Weights of a small image captioner.
Model: 32-pixel images, encoder norm layernorm_no_bias, encoder activation geglu, encoder patch size [4, 4], encoder layers 12, encoder width 160, decoder width 384, decoder layers 8, decoder norm layernorm_no_bias, decoder activation gelu_tanh.
Rows from block 2 of the text decoder, named by matrix and row number. Rows with one number belong to one neuron. Each number is 500 + 25 x the weight over its row's rms, rounded and kept within 0 to 999. All counts start at 0. Numbers have three digits each. After the name is the row's rms in percent of the matrix's.
# fc1: MLP up (decoder.blocks.2.mlp.fc1.weight, 1536x384), inputs 0-95
# fc2: MLP down (decoder.blocks.2.mlp.fc2.weight, 384x1536, transposed), outputs 0-95
fc1.15 110:529542488479486485526483514550521505500549504533521527465533497484506496491500477517506480504495485507499507475501489494537484486512533538529480436516531497511502490493505529510484514549508506476503479492496530525471523537521479535480458451529494514479533523513539515502516468499484511534
fc2.15 111:510462500517483477504524519479483491510481509500500476547473477491476523495522495512502461527516496532542505521510534479506502472481497451488494481491531517475535550498503486527488498490545462480509498510470482495500476506551550493509492482511492492470496519501455522534479527529502525498
fc1.16 102:544533513524493463448472465500490535493541482498509526481479492509528465492505475505485479516505522526506483470477481534520463481510453547501470509435535506529485505493436461471494444493542517506483490544482485473519502522511473458446507508503521515486471511511493498508499500490483529470
fc2.16 101:481501487537493507543496487502492490478471463494495506505492453482454457513527482503458504500481507519470515508520510512482506496515475509483479527484462483481530539481472502492512516467487496468485487528490515508528510506460459493469490495499468489467488535474530497562470485523516541479
fc1.17 094:517525540507513480484516506500494496510500474507489494496509556511501479560516493545497504500537484524528498494489529493481472509493499508485509470527514516499489486502489446494490512498513463511481532498492500511524539514494531492470482492560500514541520499529464503499487526540542513504
fc2.17 094:476498479533526512492481515479505516505470525493483487517446502454477511492507535503502498484465516491497466498475478464461509527535504527506505509493477459495464490532514503523496491514500504491483476527479430494511467492509506532487548465499499528531519520483493520526469474503492518494
fc1.18 113:508536490496502472491501507481490499501548509488540497489491473491574491485517535524489481484549489536484525483503484540500512487490535488483499543477549517503501482491516515521485541506545479458558498488497462465493507494500467474441460531519482483520478444469481453516517514483495499500
fc2.18 108:504511504449519446474492514547483457481487507514470506534491484446449468474483511486488491498495502517487505517502531490475505541504533519528525518524497493522533509503541494478504473468498558521526478546436498445524519501490543467516495505564496492503439559500496507463466507484516508490
fc1.19 098:499544475493501474462509487439505502503467519452516518530497511473505497527532551454502461509513529548512554488470474548513484516491511464487457495508459469485498520459523449555490496513532518503495508479544512545460492481493456487494471479450470513515481525464498532479463475517483469559
fc2.19 102:501486455452502521520468487534517480551525509512462483493499472511477518482514495516482544496484512498512492449482495454506464467475455502505515468452482487491496518496515506457545492504460529479503461506484483486484543508501506528514527486496516493505492484479498462487506490453492542528
fc1.20 094:476532503500492518487508502494497547479491495512477497507503558492477483528469453421526507527473513517489500498535485501487498505517527496513492542510488492505543516507529537482502525502517519521496504500474530483487502550487514488506529485490504508495464511505527506491538484501504470492
fc2.20 089:476499506486550465494475485461504492467497527479514493528525485512531546474534499499491528516475545483504502494463472481553481512533526519500466479488517493469512503541507511535470485470484520527516469527476475519494504514446509552489474475499494507491514527457484474487492472447502502516
fc1.21 110:494505502486436467480526491450517501486492522484520497488511496524528487471489476497470487496497486517518454494477473514476474496533492470479500502540515525491518506498486492527514490461577486477513507443524489498493458515499500534473494505519484499519498516517469459527519524493495493484
fc2.21 112:474506533500527497490519497486489562469513485482504488516489500515505503485516503484530529533484523522469545516539522485489539512497444511512468502484507527487532542489501525512483497513481591490488504521497495566479502476491535497485489474474489509536486494495527476517482512508512463524
fc1.22 106:510489482457529472505509516507526486503518471510453536453528557497502538504499459449501500484516492531499495505465451483490479481426458493509490497547518500529523491508517547461450495498502515502494529497539531458493482509522491498510520519506500561540474467514502521549471482501520467511
fc2.22 106:473475525559500520472509497510482522480552480518535482554464462496499480523470497486534504510532548457503478479500513486468501474545500545458477489523487523519505518506521525584496487540495496471507481490506433493505469492488500520500498523484499520495491511512568476462524520493496550508
fc1.23 109:500505472471499499511482548468489464494512507458486536463517450488529508510477515497462486519497457528549525550524514504513534507489495507519474486541525535515504490482509537505478563529470506458467499490502518491514471501498494513489532496490508498523519521511483481537478469510494477491
fc2.23 102:471484508570493516465470498513472542547530531494472484528505497509466518474500505476521524501525492539517504469474465432497489488483491485501520529509478515493495531485518525539463510534562511488490512512491473513483539542531490515506495473480483517535460498498472498474508510508497510506
fc1.24 088:544495497514423514498488521520541525506480503518506496491494484499485498492511548515533484500517504521452523543497521502537496550488473511475486504496470505437463499493526491515503509482487451478510463485493492514463494540509539507494480531489476514492474471488501485510492543527436513440
fc2.24 087:506545475535531498492568476478519492489462481513503465522471482539447479511501456521474524496472516447472533524514506472509523460507493506477491517509479525507488496522500481495505514510506506492511512479492440450548478464484517491515479531516502479442495496482481508458529473469529456505
fc1.25 114:494479454475492491523499498491545529517521485487543516488459540511503520471504490497517485514511512505533540464480524522479495554481490473540508486503490517544498521532459488489472473474501448470515510478524462483489509499502473498516473455456489485485461531522506461497507473504470457518
fc2.25 105:509519492460455524509477511488530472499489503482494536450552514550478512470484492492498491488488509511527477490489533450474449541530484514483463511523527470513486538534481475464502524522501577526500512496519439503473511511488474464460476475491502493471534497508524517497484502540515500501
fc1.26 103:487550443485516523523438532507491541486506518502474489505486448506529502543473543454500520518494475524534514543483499515465512485504535489502466505519517538518494505502492515535487487500506532464507512521512494495500514474531493525511522510466508483511531489518516488499513536498555523441
fc2.26 105:520537463489466528518544487493518490521517453485520470418473508559500479515479492447493469497519505510523552491523489491515517516529494498475514460470492482489499542459530529525525513496483485465476504511526494501546510559497491473506524530506450456495499517509492443478527513466463542531
fc1.27 119:472481456525468436496511504511479501474522515498520497480504499506487513475561516481516543466530521517462534486514506515497509494534532503510520486501460494488529457487515458526504510517526527507527509507510529486472467488483539472464468449477504454505441469508496514485521463439542510529
fc2.27 114:504517516502503493506486520523502472468485488462466520530463499514531481519459493514512479493517507465470461489514486497482523500501507508478487533491513512515487513533518526467504432521491495559524485512487486522528479488502486473521540503458498533486492527519511510522543474493510474543
fc1.28 086:463485452511472485517492495501496531523458507528510517520514458477505484514479499466519492532494467494532495479541549501582492522504498511536498520490528507536479478541506527501447521501480489531506453517490535492521505509477518512531519537492479466544508479490489469504531507483519498528
fc2.28 086:494542518440540537487503475513492507508481474446495476480498506551465508474492474530496461518460541515507478500529470497433502492497510504464499502516528440506495545498521478520526510463456502444470482520489484528485517481477450490502542481511501529492466493498511494452445461505456516507
fc1.29 106:521450542535515514494524492495495511473493503504484505525456508475523494458478516536531497487463487497465509495530503516491477502492488510462507466521497539538483526492510475545504503502485464504562496460516502452458510525489521493465545520507526486469476494518513502496527522489533533498
fc2.29 108:516504493485471508502521499553517490472488481520542509485467470554513460520509490501498517531507513447508515497475540494535531530512495511530495504519531494463485492498483492545516492510495506512478454525497520529462516500510503460496489481467511511493508503531503533538515508538496526473
fc1.30 106:455535488515476485485517493507516494504513524492464522521467464499542481542498538502519514525543491535512554461546534496481513443539501475488478490468497529512470530485499522506505498513491526570472535460502440483506466491496516456478503449494517444513507504466491498455531512514524463447
fc2.30 106:512447505452486481524545511515501499462549457524536482484519469468492516485457521493486503524524500488495466529489485474480511513474492509491437494490516498530489530429521479492551466486457485510532486499496505487517468497511513509509531512537512489483493480462491535533498474481533512472
fc1.31 116:497504500507496481506495451533466514481439472535508486480490451509516529504522491537456514542474526505483512489457500468503529547517471483467505467496521508529484493529501469495513531465499463515519497456500474492488505505492510485490552513515509465468484533517526507502490467512512458442
fc2.31 111:470480549464471491473486521492488453543534491484520530528459521454504475460481501541531506502551528552487441519520513500529463504500508525518507503510465514464511480554503516495505486462521471457482491494471511488498497535506518522504512503529462470521542474503495472524484536472519504513
fc1.32 100:451490513542521495482474495510480492493531525523478489530501526502536454540499501466469491500485494508502532543541563502495502488556501518541521507499468470497438495485511520462518496496442509512483509537489498500444496480482504473572487482476470508514466523508526491490518451519485498469
fc2.32 103:485500492512487471527527499503499515526491456554509500462528508457485488477535515490496548513537487512488469496530499537484459521502512503503517500461499512535549513488510502520525506478528492516453512490508520469494563498525497501494497447530468491520529513502481520512523492511477525535
fc1.33 099:547486528498514502552504488504541501489490513525522512441532517503504498471533515557468563533508459531471540499511467553467532532467442514498532531496509531533505490503485507511468520508474512499449483495495489496513473519508507492498553514521509479504515496479514474515502496552462513457
fc2.33 100:504487535483541471508488483500510515516466534498478530493456536479504488526537495543490510441494477503505513512504496445531516508454534513506463518552465542497506472498487486584526527469495452498501534512504500504466529533517501489514491488474488493492486492497465530554507502477529509488
fc1.34 116:517485478469467533519503457484462537503490502495505519562478503452516468575473459488517486537521482496481487562484488524463535488499520475484487537529504498524465529511519501490493526518526525491439520522490485506477485528465490479463493521475484554480463439490536506495501525517492489521
fc2.34 109:478471456533513484501554540535551487535529477492484486512540488500512475419489493490472481524518512572517489526467499514481453498505505531498574461486491443538543506524487534487501491506486516483488513465520509446472486515484480479554521501530451430503505523476502453472498553496471502508
fc1.35 102:534475481497519505452485486506489515473492501466492520465507461501521497484507500515469529485494475527426476520549487547533497513488494522539540475496519509495451457515487491515455504503480446500498489491515543466515478486499490483481515593517556488471486537552479540505539499496504516528
fc2.35 115:483510474474509484532502488524507479509491498481528519497526515501479499488487512518483509517477460470531504496513490506486489461490435511481457499506455497533488495491479521491523466478496503471475486511487548465525564501492524521478511503517495444479536489515456498490503494475485466489
fc1.36 109:505519484510491491487493505494493501486461492521486545506500502522547454509513496516479532486493473513490557477496482515487510481499493512511477519528521494461489511476487497486536528467480470440510504521496507488516506492530509471510468506521532465508521508542520504534462511485475451457
fc2.36 102:526508477481485494513533544562500528462457496514491502490510500502491515529479520507531443475507472514524495506512469438532490502519515500505506529440481506551493489500488468536540458523489469505483475520500505471535467473541505479484491512511540443489526520487470528464493499564512488514
fc1.37 113:473457486492482491487534495449502526496491531488469523533479505495508510509469470533492521532515491478511545499473521518556455474501516491557497518515506547478509501527481445533526489523503467553478534507471511526529485502540522507487555530521476543548522475443463494467529483516487525487
fc2.37 109:467467521530472517522477526517469514502475470476501485530508474494444504491492530470499466446496512498450484523527470505526516508575514503518486483526489464489484526469494513526498489533498492460511532497484497519485495522473519522501494528493512492513498466523519482450517490473480498503
fc1.38 094:444508460509459539484475487464507483449533485520505503489424517495469513494519512493511486506498500522505494531464532473481513443501486533486466451469493498508510515486508535477502498495506542487505493509500488521524480534508529480479516498479509529491468505469507509500518521510501505538
fc2.38 092:541523541486480517494487484440504457495491507495531513497501444489529497491485447534547492492511547519515536468492491545489496513484492514478492486509523514529511538505490541466472520499462527519542499507501492510423521507501514542510515530541504477465560497516503470488468508485484500493
fc1.39 106:544469473533494457527544505510523484488487507496501520484451520523491500521480463548469489485520526475521524454495483499493494515467493463496438478468481501454486471495521464478500480561458467506521503502518497472514536512496507489506518492516508506518526478493498519526501486494484475474
fc2.39 105:500529539491521486519493500509504524510484506444486459519498504505464477463523542518466458536447495493494503505487550475496492509510504562495504497493494479485479561502492463491518517492500480493460496514464465485498509493508493483466490506506517497487493493493510520527478499508492499457
fc1.40 106:505513541510557490487538464495491521490481519512505506531511513505515540520506490525539537478481474518484478504529476505497463491502491508500517495481490506515466446496483484536465496532498500487495491453484542511512498520493460510478526497514504482499496549457552458481481562533471450476
fc2.40 110:516503487519513490512487507503517498533492531523490543432516524521470531534493514498534509540484510514506485497497462488495512495473493497491466503545493464481508528486563469483493476499510488519485456470490501549533473508500522500511490460461484509506479474499549484514484560483454490497
fc1.41 094:505515509518509461459500500488467474538492488450485506487472532515489518510500550518514517498501488487501425479519491538521537524443537522527547456510518493537479445508519447485476512543521497506500522510432513496541504515494475485489500510465493491514477505527493444492509542525502504555
fc2.41 086:478504524456538497525457517521475526431493473499454498482520518552535497491464482516523513487496484503490509521488499538477504492484459491512444437460481540471465495504512516491534524504529484465525547463540544518506487486500511548463460480465518529539501497492496525554521475470509457494
fc1.42 091:481535514517511523523532477513485517465502487481468508502483489513476485475541450491500525539478542507490498496455515573557516489507520531499518465499465483461486516541529443496470514499507545502457519492467480520474517533553444462475492510494455527508520529495564476492523501510496473512
fc2.42 088:478501521497521511499427517492499488495528510453497460511507539502502503525524515520482487526491478491479464466517472508455526489516534551501456488513504518514552476498540531517494566511505447482496485515518513509532448476472492568499544492486510466491528499490519505535459477464525529488
fc1.43 107:494503506524515482517457495509526477531511523504517516472529501498515487552505526503488457531443534543500518489521502498525474514534523526495472443505488520508591528503503477543524479483487512451517464495485562467476528523540520506491522495507494511505499515481469474531533473478462541507
fc2.43 105:475484474524500493493511501502483541495503500532505489497490495497521474490521486464497449526497539506488511502495475507485500540516496477501460495516493538457541515524508490461498504494472454527505530492540485504470540461472444455503488454543474520473519522483518518492504450511488555493
fc1.44 097:511501477481519492506495477513463475453503517500549479492501489510478498446478494550526497507515471476497543468524474495511533473488571501450509483455480500492471503510540477524471497534541498500484523490531540505535434507536485489499527483482509516516487480532522487472510526469468493492
fc2.44 099:498463544480521488471496527510471521530505498465488533504517499469464502528519511497502515537504521496457444497475534527543524497483470472502524489503496488515486541470496509511527489505445494500531457492488449515524514479523505524508474534551510467481490514499492525528510491527466489516
fc1.45 107:490487464479510521497493500487524534521484457489517491520463463503470541504490498533519510487494495507515510543533476477501502500531522473533456472479497505500497440473469507497501485499520541524475472492518485502517473557474440476539490538481520556512517515499479455475475498508506486538
fc2.45 110:551513502491494505503528514462501492517504524497499492506522521473532484465475524487504496539523464530535552509479567511496512472544488482504533502483476483467498488528482498479497519532508534495483488508491489468468492505535475490522521508535536481488526476495495456489521474505504491547
fc1.46 111:506535543499499505486483487481518508500491473460495490501508476503499499496527493490485495519463486494481506516447485511538465511509544553494459441482514513550514475505449544538531552458534505485500493522529490488500492516505511509463531480450511475528554475504453479499509494468564486504
fc2.46 107:497475492487509481505462479449494484430517458516500477491503506486485522476510513528488527507522509475496542513493510477494476521509539541502521469544456457511530496523530473529482463471524487500502492461497557522529503473541494533521471497516459493494488513494518488490485492536541516484