A small image captioner, trained from scratch: encoder layers 12, encoder width 160.
Rows from block 3 of the text decoder, named by matrix and row number. Rows with one number belong to one neuron. Each number is 128 + 24 x the weight over the matrix's rms, rounded and kept within 0 to 255. All counts start at 0. Numbers have three digits each.
# fc1: MLP up (decoder.blocks.3.mlp.fc1.weight, 1536x384), inputs 231-307
# fc2: MLP down (decoder.blocks.3.mlp.fc2.weight, 384x1536, transposed), outputs 231-307
fc1.1063:128166128137155135082141159077130138125140105158129113149148164101114161113179122112107151171115089131090137110069116109104135164115105177105139113134119140127117120161109138159133101115108141163148137115152080134109134151168135134
fc2.1063:094137133109156111140122113131108101149173100134140099158143128094095102085118109150146141132166144097180206135157151133090110137129120132124102113165131111096128143033083110136140097121147137071163133115119193129101112128125136091
fc1.1064:083115151117144101155131104140114144108160152150076151098148110131114131127095155144166119116115144115109139129122129138115140138156119101107130143136148101172101139179133152121091161104145176101128162147092126096092158127120148168
fc2.1064:160090103164154105147117120100162105138145135092124091139155083076122098163155140085118151097104117150106108133124170117137172123149127148125154133127150115108121136085094069111087120134093130205128119135125102147155121161068130108
fc1.1065:170166124113090141092138113100132121115127109127152162124096112125154151112088151138129131147127161145095108144130137143135126119066124130175096134161129093128148131152147084141129133151131127151124141084145179132102088143135148200
fc2.1065:113142109122146135122119096119089143119093140073115148128173127145107145100150114131123113076138067134119133098138127170130153092103128136103126116137124126135121109154139176167129143102116108096103109146096124137152146118134094112
fc1.1066:141123133177127135151108108140125082090135139110118145152171098087155171135127142144142104117109117135123162103133131122127158116130138140139141126104104142063121077110147148162122170131110104127118085103110145113145122154119137117
fc2.1066:113070096112168141118107122111077152134144116144182162139124139182162105112139150114126123137150100161118085122104089117091106161126126143144135107129171158176108083104140121073150129141143150135101104159143098173125138183114118127
fc1.1067:130199102124103100119127100086152167135153110165135098116107119092118133137103130149136187125114125102148161150151117076156135106127147168143116134148119081117126148087125137091078141120089100095121138160132146119143147092095085112
fc2.1067:182103127107115129112123132186112159111131161116098158131077087136133117124113085102131139124114136129136131123144130143144137116151192153130167126113101119191145162141124111100088089108120133162147102140126119089101163128134114104
fc1.1068:132125119102116150107152085151132157127131166158117127139123110141129125181130120138112135117122099106119134128121143105101135147123108146144116167116124122100076137137099135171122130178124064143138115141131136088148115114141126152
fc2.1068:096076154158145113159109122125087135096123154148140120126164130098111145120151163075183103111139090121127122115126113126119092156107130146162137125096133121140148141112129132139116118167100152172130118128124129138113151131118109109
fc1.1069:093150142128109128158172148117118179150174156105156122141156101109110078121105175106156148076124177123129139145132131110139147104098110123090210113157144131171110127175144105127144153102083131124142107112158175146112122150149122170
fc2.1069:166128115101157136114095155125135136186155117133100168115095100157112152112139126158134131134161116116166099134084173160114167102128108132124063154075156124139111163114116161141106145161127172134126179140124131108153120157156090104
fc1.1070:136125155124141108161161147076112098151121118122120095155141148133117140122111165096128139123132137108122174137109113180138101137099069148142121143100077095141122170152087144127119123092132114154137124124096138118107130133120118136
fc2.1070:152121073162108136119087108120113125141108144154117127150129165083126121121076108116129113128135144094130138101114111137127101164134120097149097110140125141113178110135104163153144096136142144104116151152142099153141143117118118133
fc1.1071:114134097162125085139139163156181124092121151112104148153185096124150127162088104142155070115150111146146112133115134067149124139154142124137126140149139160127172090125147134141127109125122140147133162129072151103145112118081135107
fc2.1071:114124151151105143112130152189085081122126108107115194128172114134159132092134117122075160130090092131108142143114125142181108136138101192143118083113136122136154141116127102126139128091163175109144116145157132154155117138117140136
fc1.1072:125102138109119125160124157142173095150117109132132088098151146140099103129123109142135124156127106118123132131131111129135114107129155138167078147107186127129131151157107112150119145120129117105116084143137125096133134144158126134
fc2.1072:116136121162118163135116130123151143130154119162149102122141130129164152146135141130147134122162125124139105108110116156135151156112119103119129146129115112114120117096133137121118122147114159113140140128149140122104141123123148106
fc1.1073:117168131148140160156150128114126124111135145170090145076123119160086084142149116115138132134153091136110097116120147101113099153107113117139122103122125103119140142151148155145097104099111071101104117154110155120118158127094116119
fc2.1073:110138139151162105103130143099123155066134093144109084133152129103123140080168148149106086171143123110118139109127121075107166093094120123100161182142136128170115107148119127147125152161126136135122120166137120132062093162168111128
fc1.1074:111139138128119133139145136172132163119118150136152106150157072086143164161119121129100116113122143161135123117149133100097125123103134126113122128103095127109092139081164119113209111087111125165144146073084164099114135134132142124
fc2.1074:149091129136118088150127114110124111143129156134113134152110155111113122123139113066099123114110083150132137121113132113099126095118123163152170097128156121125116176147134121164082143144166100118137086148131121091161129106124136101
fc1.1075:111131206062182116102120155118115121088137166140128158144123181152100122148119145105145163133160181162138106131139150154152113132130103122119164089137101111081148115149137137158106073140138128120182112088127171123130105111130126117
fc2.1075:105121117104074155105105162083104154123188128141122116124124083140160138075128111141117121179153081123167169161122150128081129082126115093109104103093141154133110122107122130131105108137142127104099145091095101143114148154137091163
fc1.1076:099144113136089119123130147129130149135161127135150148148121113166163126164120109132193107121139140140163085120144106068112137119103122096185123115121110085145146150094138155130137135143104099171138138135167120115148129160100114155
fc2.1076:133075145127126143129109111123098142170090176079139145084108146101135119133127145142133168120141127104147118094145165128165129150097166165129138129102158136112103126123119155144142121163083122174150075134133180162145089136147159138
fc1.1077:090112092112085128155120111097149129098163104131101109105137139134104128154078131111141121121144134106178075104130126100170165108109155103126112089097118139157133125141154127111142099187130123136124153121148181136146120143101154151
fc2.1077:152119176132115142129098170114150120137179114164138122126101125192099168076124133145116163151107123135097103131124127159127148085133127152133127133103110113151156125187121120114127133124139154109138167107120059113139111147141134066
fc1.1078:141136116135152180109135171093111112185162115134129113093145136151093162154121151119149104121160133109113103162130127115155119094113110116131104144126140142141135108157142107128116136109061125133193111122159139104130145062121111134
fc2.1078:128149131132148148133149093145161145125098158128107132127120123084159144140150085157128145162090083111171161124165117117140159105126150131145128149061128119127123114131179132076119119092137096082187152152122118154114094123128186115
fc1.1079:088123109128114158105110116134110125090101103111125125092092112161144087097098192130143076150116134144124136143155146094155163162137142133140162058130115162126126105098142157147164121093130123132174167097124147132139173128125119138
fc2.1079:146123073116147148101183150115115132118152113145083111180168116129107125103133101116155104136171081127094141132113063131068143136113119091112149109153122075110163133149104123143162134165159117139119142148167109097139167079125166165
fc1.1080:183119150136137115146175123141133115148120141067074137094099099159178091125116094119106160105114133122153134139112111166131138144169128127100146110117092129117146141123153125120193130158093118123178094168139139130133180135152119093
fc2.1080:069112131121096162130078100143164167085098133169139148148132106104133083115169148200131107125149106142098057108158116109136125109122142101170160125177105135127123114092119118148111102094160165122089146137174092155116134100159111133
fc1.1081:181162150102112131094170148147150132148117144123110152153085122144118089105120134151119120121132112111153146114119172161071133137139137096173120076098147155171140157102125126146140088147173126113131161178107068137117175140130078142
fc2.1081:126127131110107129136130114112079136113095123149150178075112115156088163170168111147152126138130095143123153084161115149158126118143141080125082143138158112141132118107141165167134147101086101067139130150149131138176143162154137102
fc1.1082:134126129151084121161127108080113101115128145104164118117113150103118115143141114150115131130152119118127134126125071176167139146138129136137154107126173123155101104157118107115141111139130128132127147145111102137120111101151151151
fc2.1082:136158133158119137059102136152148136132082132118124130129142133112113131174104121101088162143135115151105096111112161132126128169120143126126140148082152126101127101157115139104120132151106091098090100123126156114132076106095118114
fc1.1083:153110125098076133123117106171158124122143153137114087140120126124111133123123160201155159115118117096140152101098144131158155134173145124153133170153090147161140055131119156119116159124152108125165063171123132165144116084124147143
fc2.1083:117111085121149109117136104072145144123115127112112124092160136149113132113114134128103117121116104163144141106105144158190134168129097172119112148128169076140099130091149116134157101170134127100101133132133113158111148140143156131
fc1.1084:114130117147166106130138153122117111157135082156116094125167137169085159152135140135128128105168110092188152065167160105141092120127085156098100132119130146143118110143148101137147153117128119121116108089180133069101158141093139154
fc2.1084:130112158183151124214146109111176149191120133116140094161166144106120112129077142080115157142091197156126131156135126102101116089107141125113141154140118128071142125125091133101154131117125115121153143141139133140140140144131122118
fc1.1085:103136107122142142128134116124111112117118106127131145120141108162163130171106144085172112133167109190069163120128110136106132161137125087096158117156105116134109112127132158149141129145134116129144130123133136119084164142142130099
fc2.1085:165116108152163142133101158103133130138152124110126123155164154148115111125099146147129104105119112109132144155115169117124117124104129172102160150109102127149131129109162116117140090099142147121117128119128146124108126111122141164
fc1.1086:119155100136107170107086141145107125155162143103089120141121136112193172142112141136147135143156107087142098123143178167122168096169127073108115123062126118111084126105143159140133114109140177136132147115096091153128112113109139149
fc2.1086:155198150103115134143164143105125150087139146118130147140136097131132109150163143161154097130087126141138148103146098174135105138109121133133096114130149096117131155076136070099124124116138088143121136126163123058148129085123138116
fc1.1087:137133155115155146132121116161159090118137138117132170177131115135088115126122142144095178094150117141123171151112091182147144105115119153144130105170103105168120110142126102105139106136114174127155095102099127115108108092111154122
fc2.1087:114119133086125091140121095093150094083115122150122160128146144086114117098086120159115168169127136148138109194097108105099148126130169084097110100084118136121133128160135147124114110165151137105101146110166136135093143087149108121
fc1.1088:155151129064171158089157094137129143117160116144132105134115121139079132126159121121124143115152146101150143136125101088103114132119075131088101117118126151149128099119094147152139125105102122132131126146149128129133118117093097124
fc2.1088:149147160124161099144130170089103161087129136123149149059115081093122115097089100104081138124160107099139116053084140110109135115133150113106126139083112088138127086096115121141101171107103143133133102116161146156141131147121077121
fc1.1089:143158136143094095132123144153143149109165152104139105134117119165151101133110112160137138084148084097108149102133119113124127111146128079140149141099129131095131087144148109085073144133138169108123111109130115141118118131147144124
fc2.1089:112201154104095126143099139173170170119147154107179115177116097095100096129108099105130117151127139101140126124125127189146158141118169105124069128101111168148168117110114112154114109129172124144141139115137123101146132128106102169
fc1.1090:140127127120130096146106120107117140135143114087151100166154140151155131120139128130140162139145156102131148131102171105053132144122160142121113136120135155102160156112121156118143149166097132148158095110139153120108147147129144113
fc2.1090:115139130118135124134088115110133140146120132096115137117134126115153134105121159126109102150088134112083102154129135094131127123156144144123151097108113144101101146158112113119099132148149105120085115117159165140139162082135098128
fc1.1091:134144183137122137057171130149132136098146127158166112115108115114128167136175152136137165154146121160126082116132114110138146139158141124120151153126072108109121099121122102130073116151131093162138118121179124132148193122124083157
fc2.1091:128150103113166118125127119138107159102153109157078160149142147120150098089128148152097161155126094107128153143090128139163096146111194156124135108134090133109080143164121102172181135129113149134091123131131119148103143130109097135
fc1.1092:106166095115133100127157133147112149145099115135109125159139138177158152133110175117167092137098132098100159122144120099131100170112128136125160118114147084094113091160134140108150152148113106138115102142133139110102106094130167136
fc2.1092:114114156137159110154142098094124160148146125164146117110115119131154156121185150132118101126085164180116142138129138103141073102158180103123120126142133122137101124099066112109146122137091112111110132160099086117140168067161141124
fc1.1093:087092172124128138157137141157121157070130131135103196139119109145110089143134146148150135148142133135132098142127160097135150119109119134141091113108095156140155138095132105126117122152101128162158098130141120115123093130147122103
fc2.1093:136150098108125122132068114146127113153134118110098121179136119098123120146094089139133091125183159148114147174067080150111171118141143115086146102106092156087127109144121115110132139128138133133108174116131118158139128163138110176
fc1.1094:122107187130166144146141125080148125170070146134116152117104133132143117102087149124154152105157122091118155147123124090096138135174110166191160106130124104155121130133128156120141115140102152141141102124153120101157127188108146136
fc2.1094:140161117132125113145108107136123119155121106103135156122154125133140118132112115154096114129088121146117102132196144119158104110136150128127108117130136126136077105112127158146147154113089141143110140123137146149180158142100171123
fc1.1095:086131129138123116088102158129139156136137163105135129150137123131123160155162117149137095111145124105148115147124171122094146141165166104165152141115186174146122080156147115124130125135138112100112120138132116107133105121129154133
fc2.1095:157146099086116090100090142137150105138115128142116095103167153148139090115103202128107104146113153143143120140132113106142126102140158188119121115124123145133158135161099136165097101158126111139120147083173077101110135127117161151
fc1.1096:107136146157135098126095151115124137137136159124089076161123108157089137155113107090124101129151083148148153146104116104158092092127139134107118125124105135140128160125158116082103134118149132136157143130150117153170133148153125140
fc2.1096:108101115172114118129153134204116123096127158101141132114142125073132106109122128147152152101132137106169156107115113162156139112120164084101124151165084115148165082159089140115129138153138130141122119133124119081095131103120154123
fc1.1097:105125100144114120138146093127148148115130130092154116151102133135131140123136126121181091163135100123131160145125082150142095134125103136131150145097129148113121135131109089096130109144128126130122109143115131157131118103124106098
fc2.1097:115108154140134154091094118083105111136091124116101102136108110097131138123090130120099125112122163160129121105133105095133145138125160141117146113148133113133102128092146150123113148142117133130128142078139123116127106132150125125
fc1.1098:132086142129147142113107133106151150139111147170123108130114112064202167149122135125085120126171094092120113146164108105108144114125113123086150150091128108137122084176135158177117089142146164096156120149141143138113122131102167097
fc2.1098:189149070114102153110134182104167128142102076134149144145099124143070106116115104131113131135086134122104128127129109139124118141114112166099132074175119116170124103104131112158162200133120073117098101179105118129114135084155168084
fc1.1099:103114143131121174139156117108119105144179120128132120125144137139062153134129123102140121148138099146123104128145150108168132150141154089161107114054148120146105112120090117128133130178142103133122120135087140115137129149108102166
fc2.1099:148100149129164112134126147147126151140117128151118141177110130135110129089114155133141123098145157154174128131119133148114148184136124119118122113146102099108135158110136092108153118100142172133125171134146148138152147131101159083
fc1.1100:151117139113154116140126150109163158177151115129139159081141152147105117122137114159124154151141160124140100155117116132128107115129101133107114093147159124116168113153128083106079173102127136147156131098137126122134132079155105127
fc2.1100:098146133110111088148172142163126139092129095152162134125135130116180108124113100117126123159149170146163130151113136166114130124185120112107129132123117115135123127127149074096148121158176148139102134171101130136117169116124095115
fc1.1101:116122116128156103116109095139165127145137136115157158132171118174129133105126134116137145122147118089109124128097127109119129147112130143118123104114142148128121124137129124148089113137094104091098129092159132093127113122125153115
fc2.1101:109132147142114129101135100141092103138139127113103118124118161080184076133156139168121094172089171106149139089150123154139195085110129125116160130147095151135140160097077128118098127159140115144151118156130105164108178148131129153
fc1.1102:131159154159171143105136095122120124138179134123182151101155105126162156129169142141115108160133136153106180133135127130124109138112145100137105141133129158173159167159152126092133162082117089109165148132148118116134106139109095137
fc2.1102:114088120139175183098110174119134121110109153122111127117113096101126142115131095131167174115166123109099130146150118115129172140132092120153153096118137135105155163155123125160114123144114143129120139124135142137111124132161118117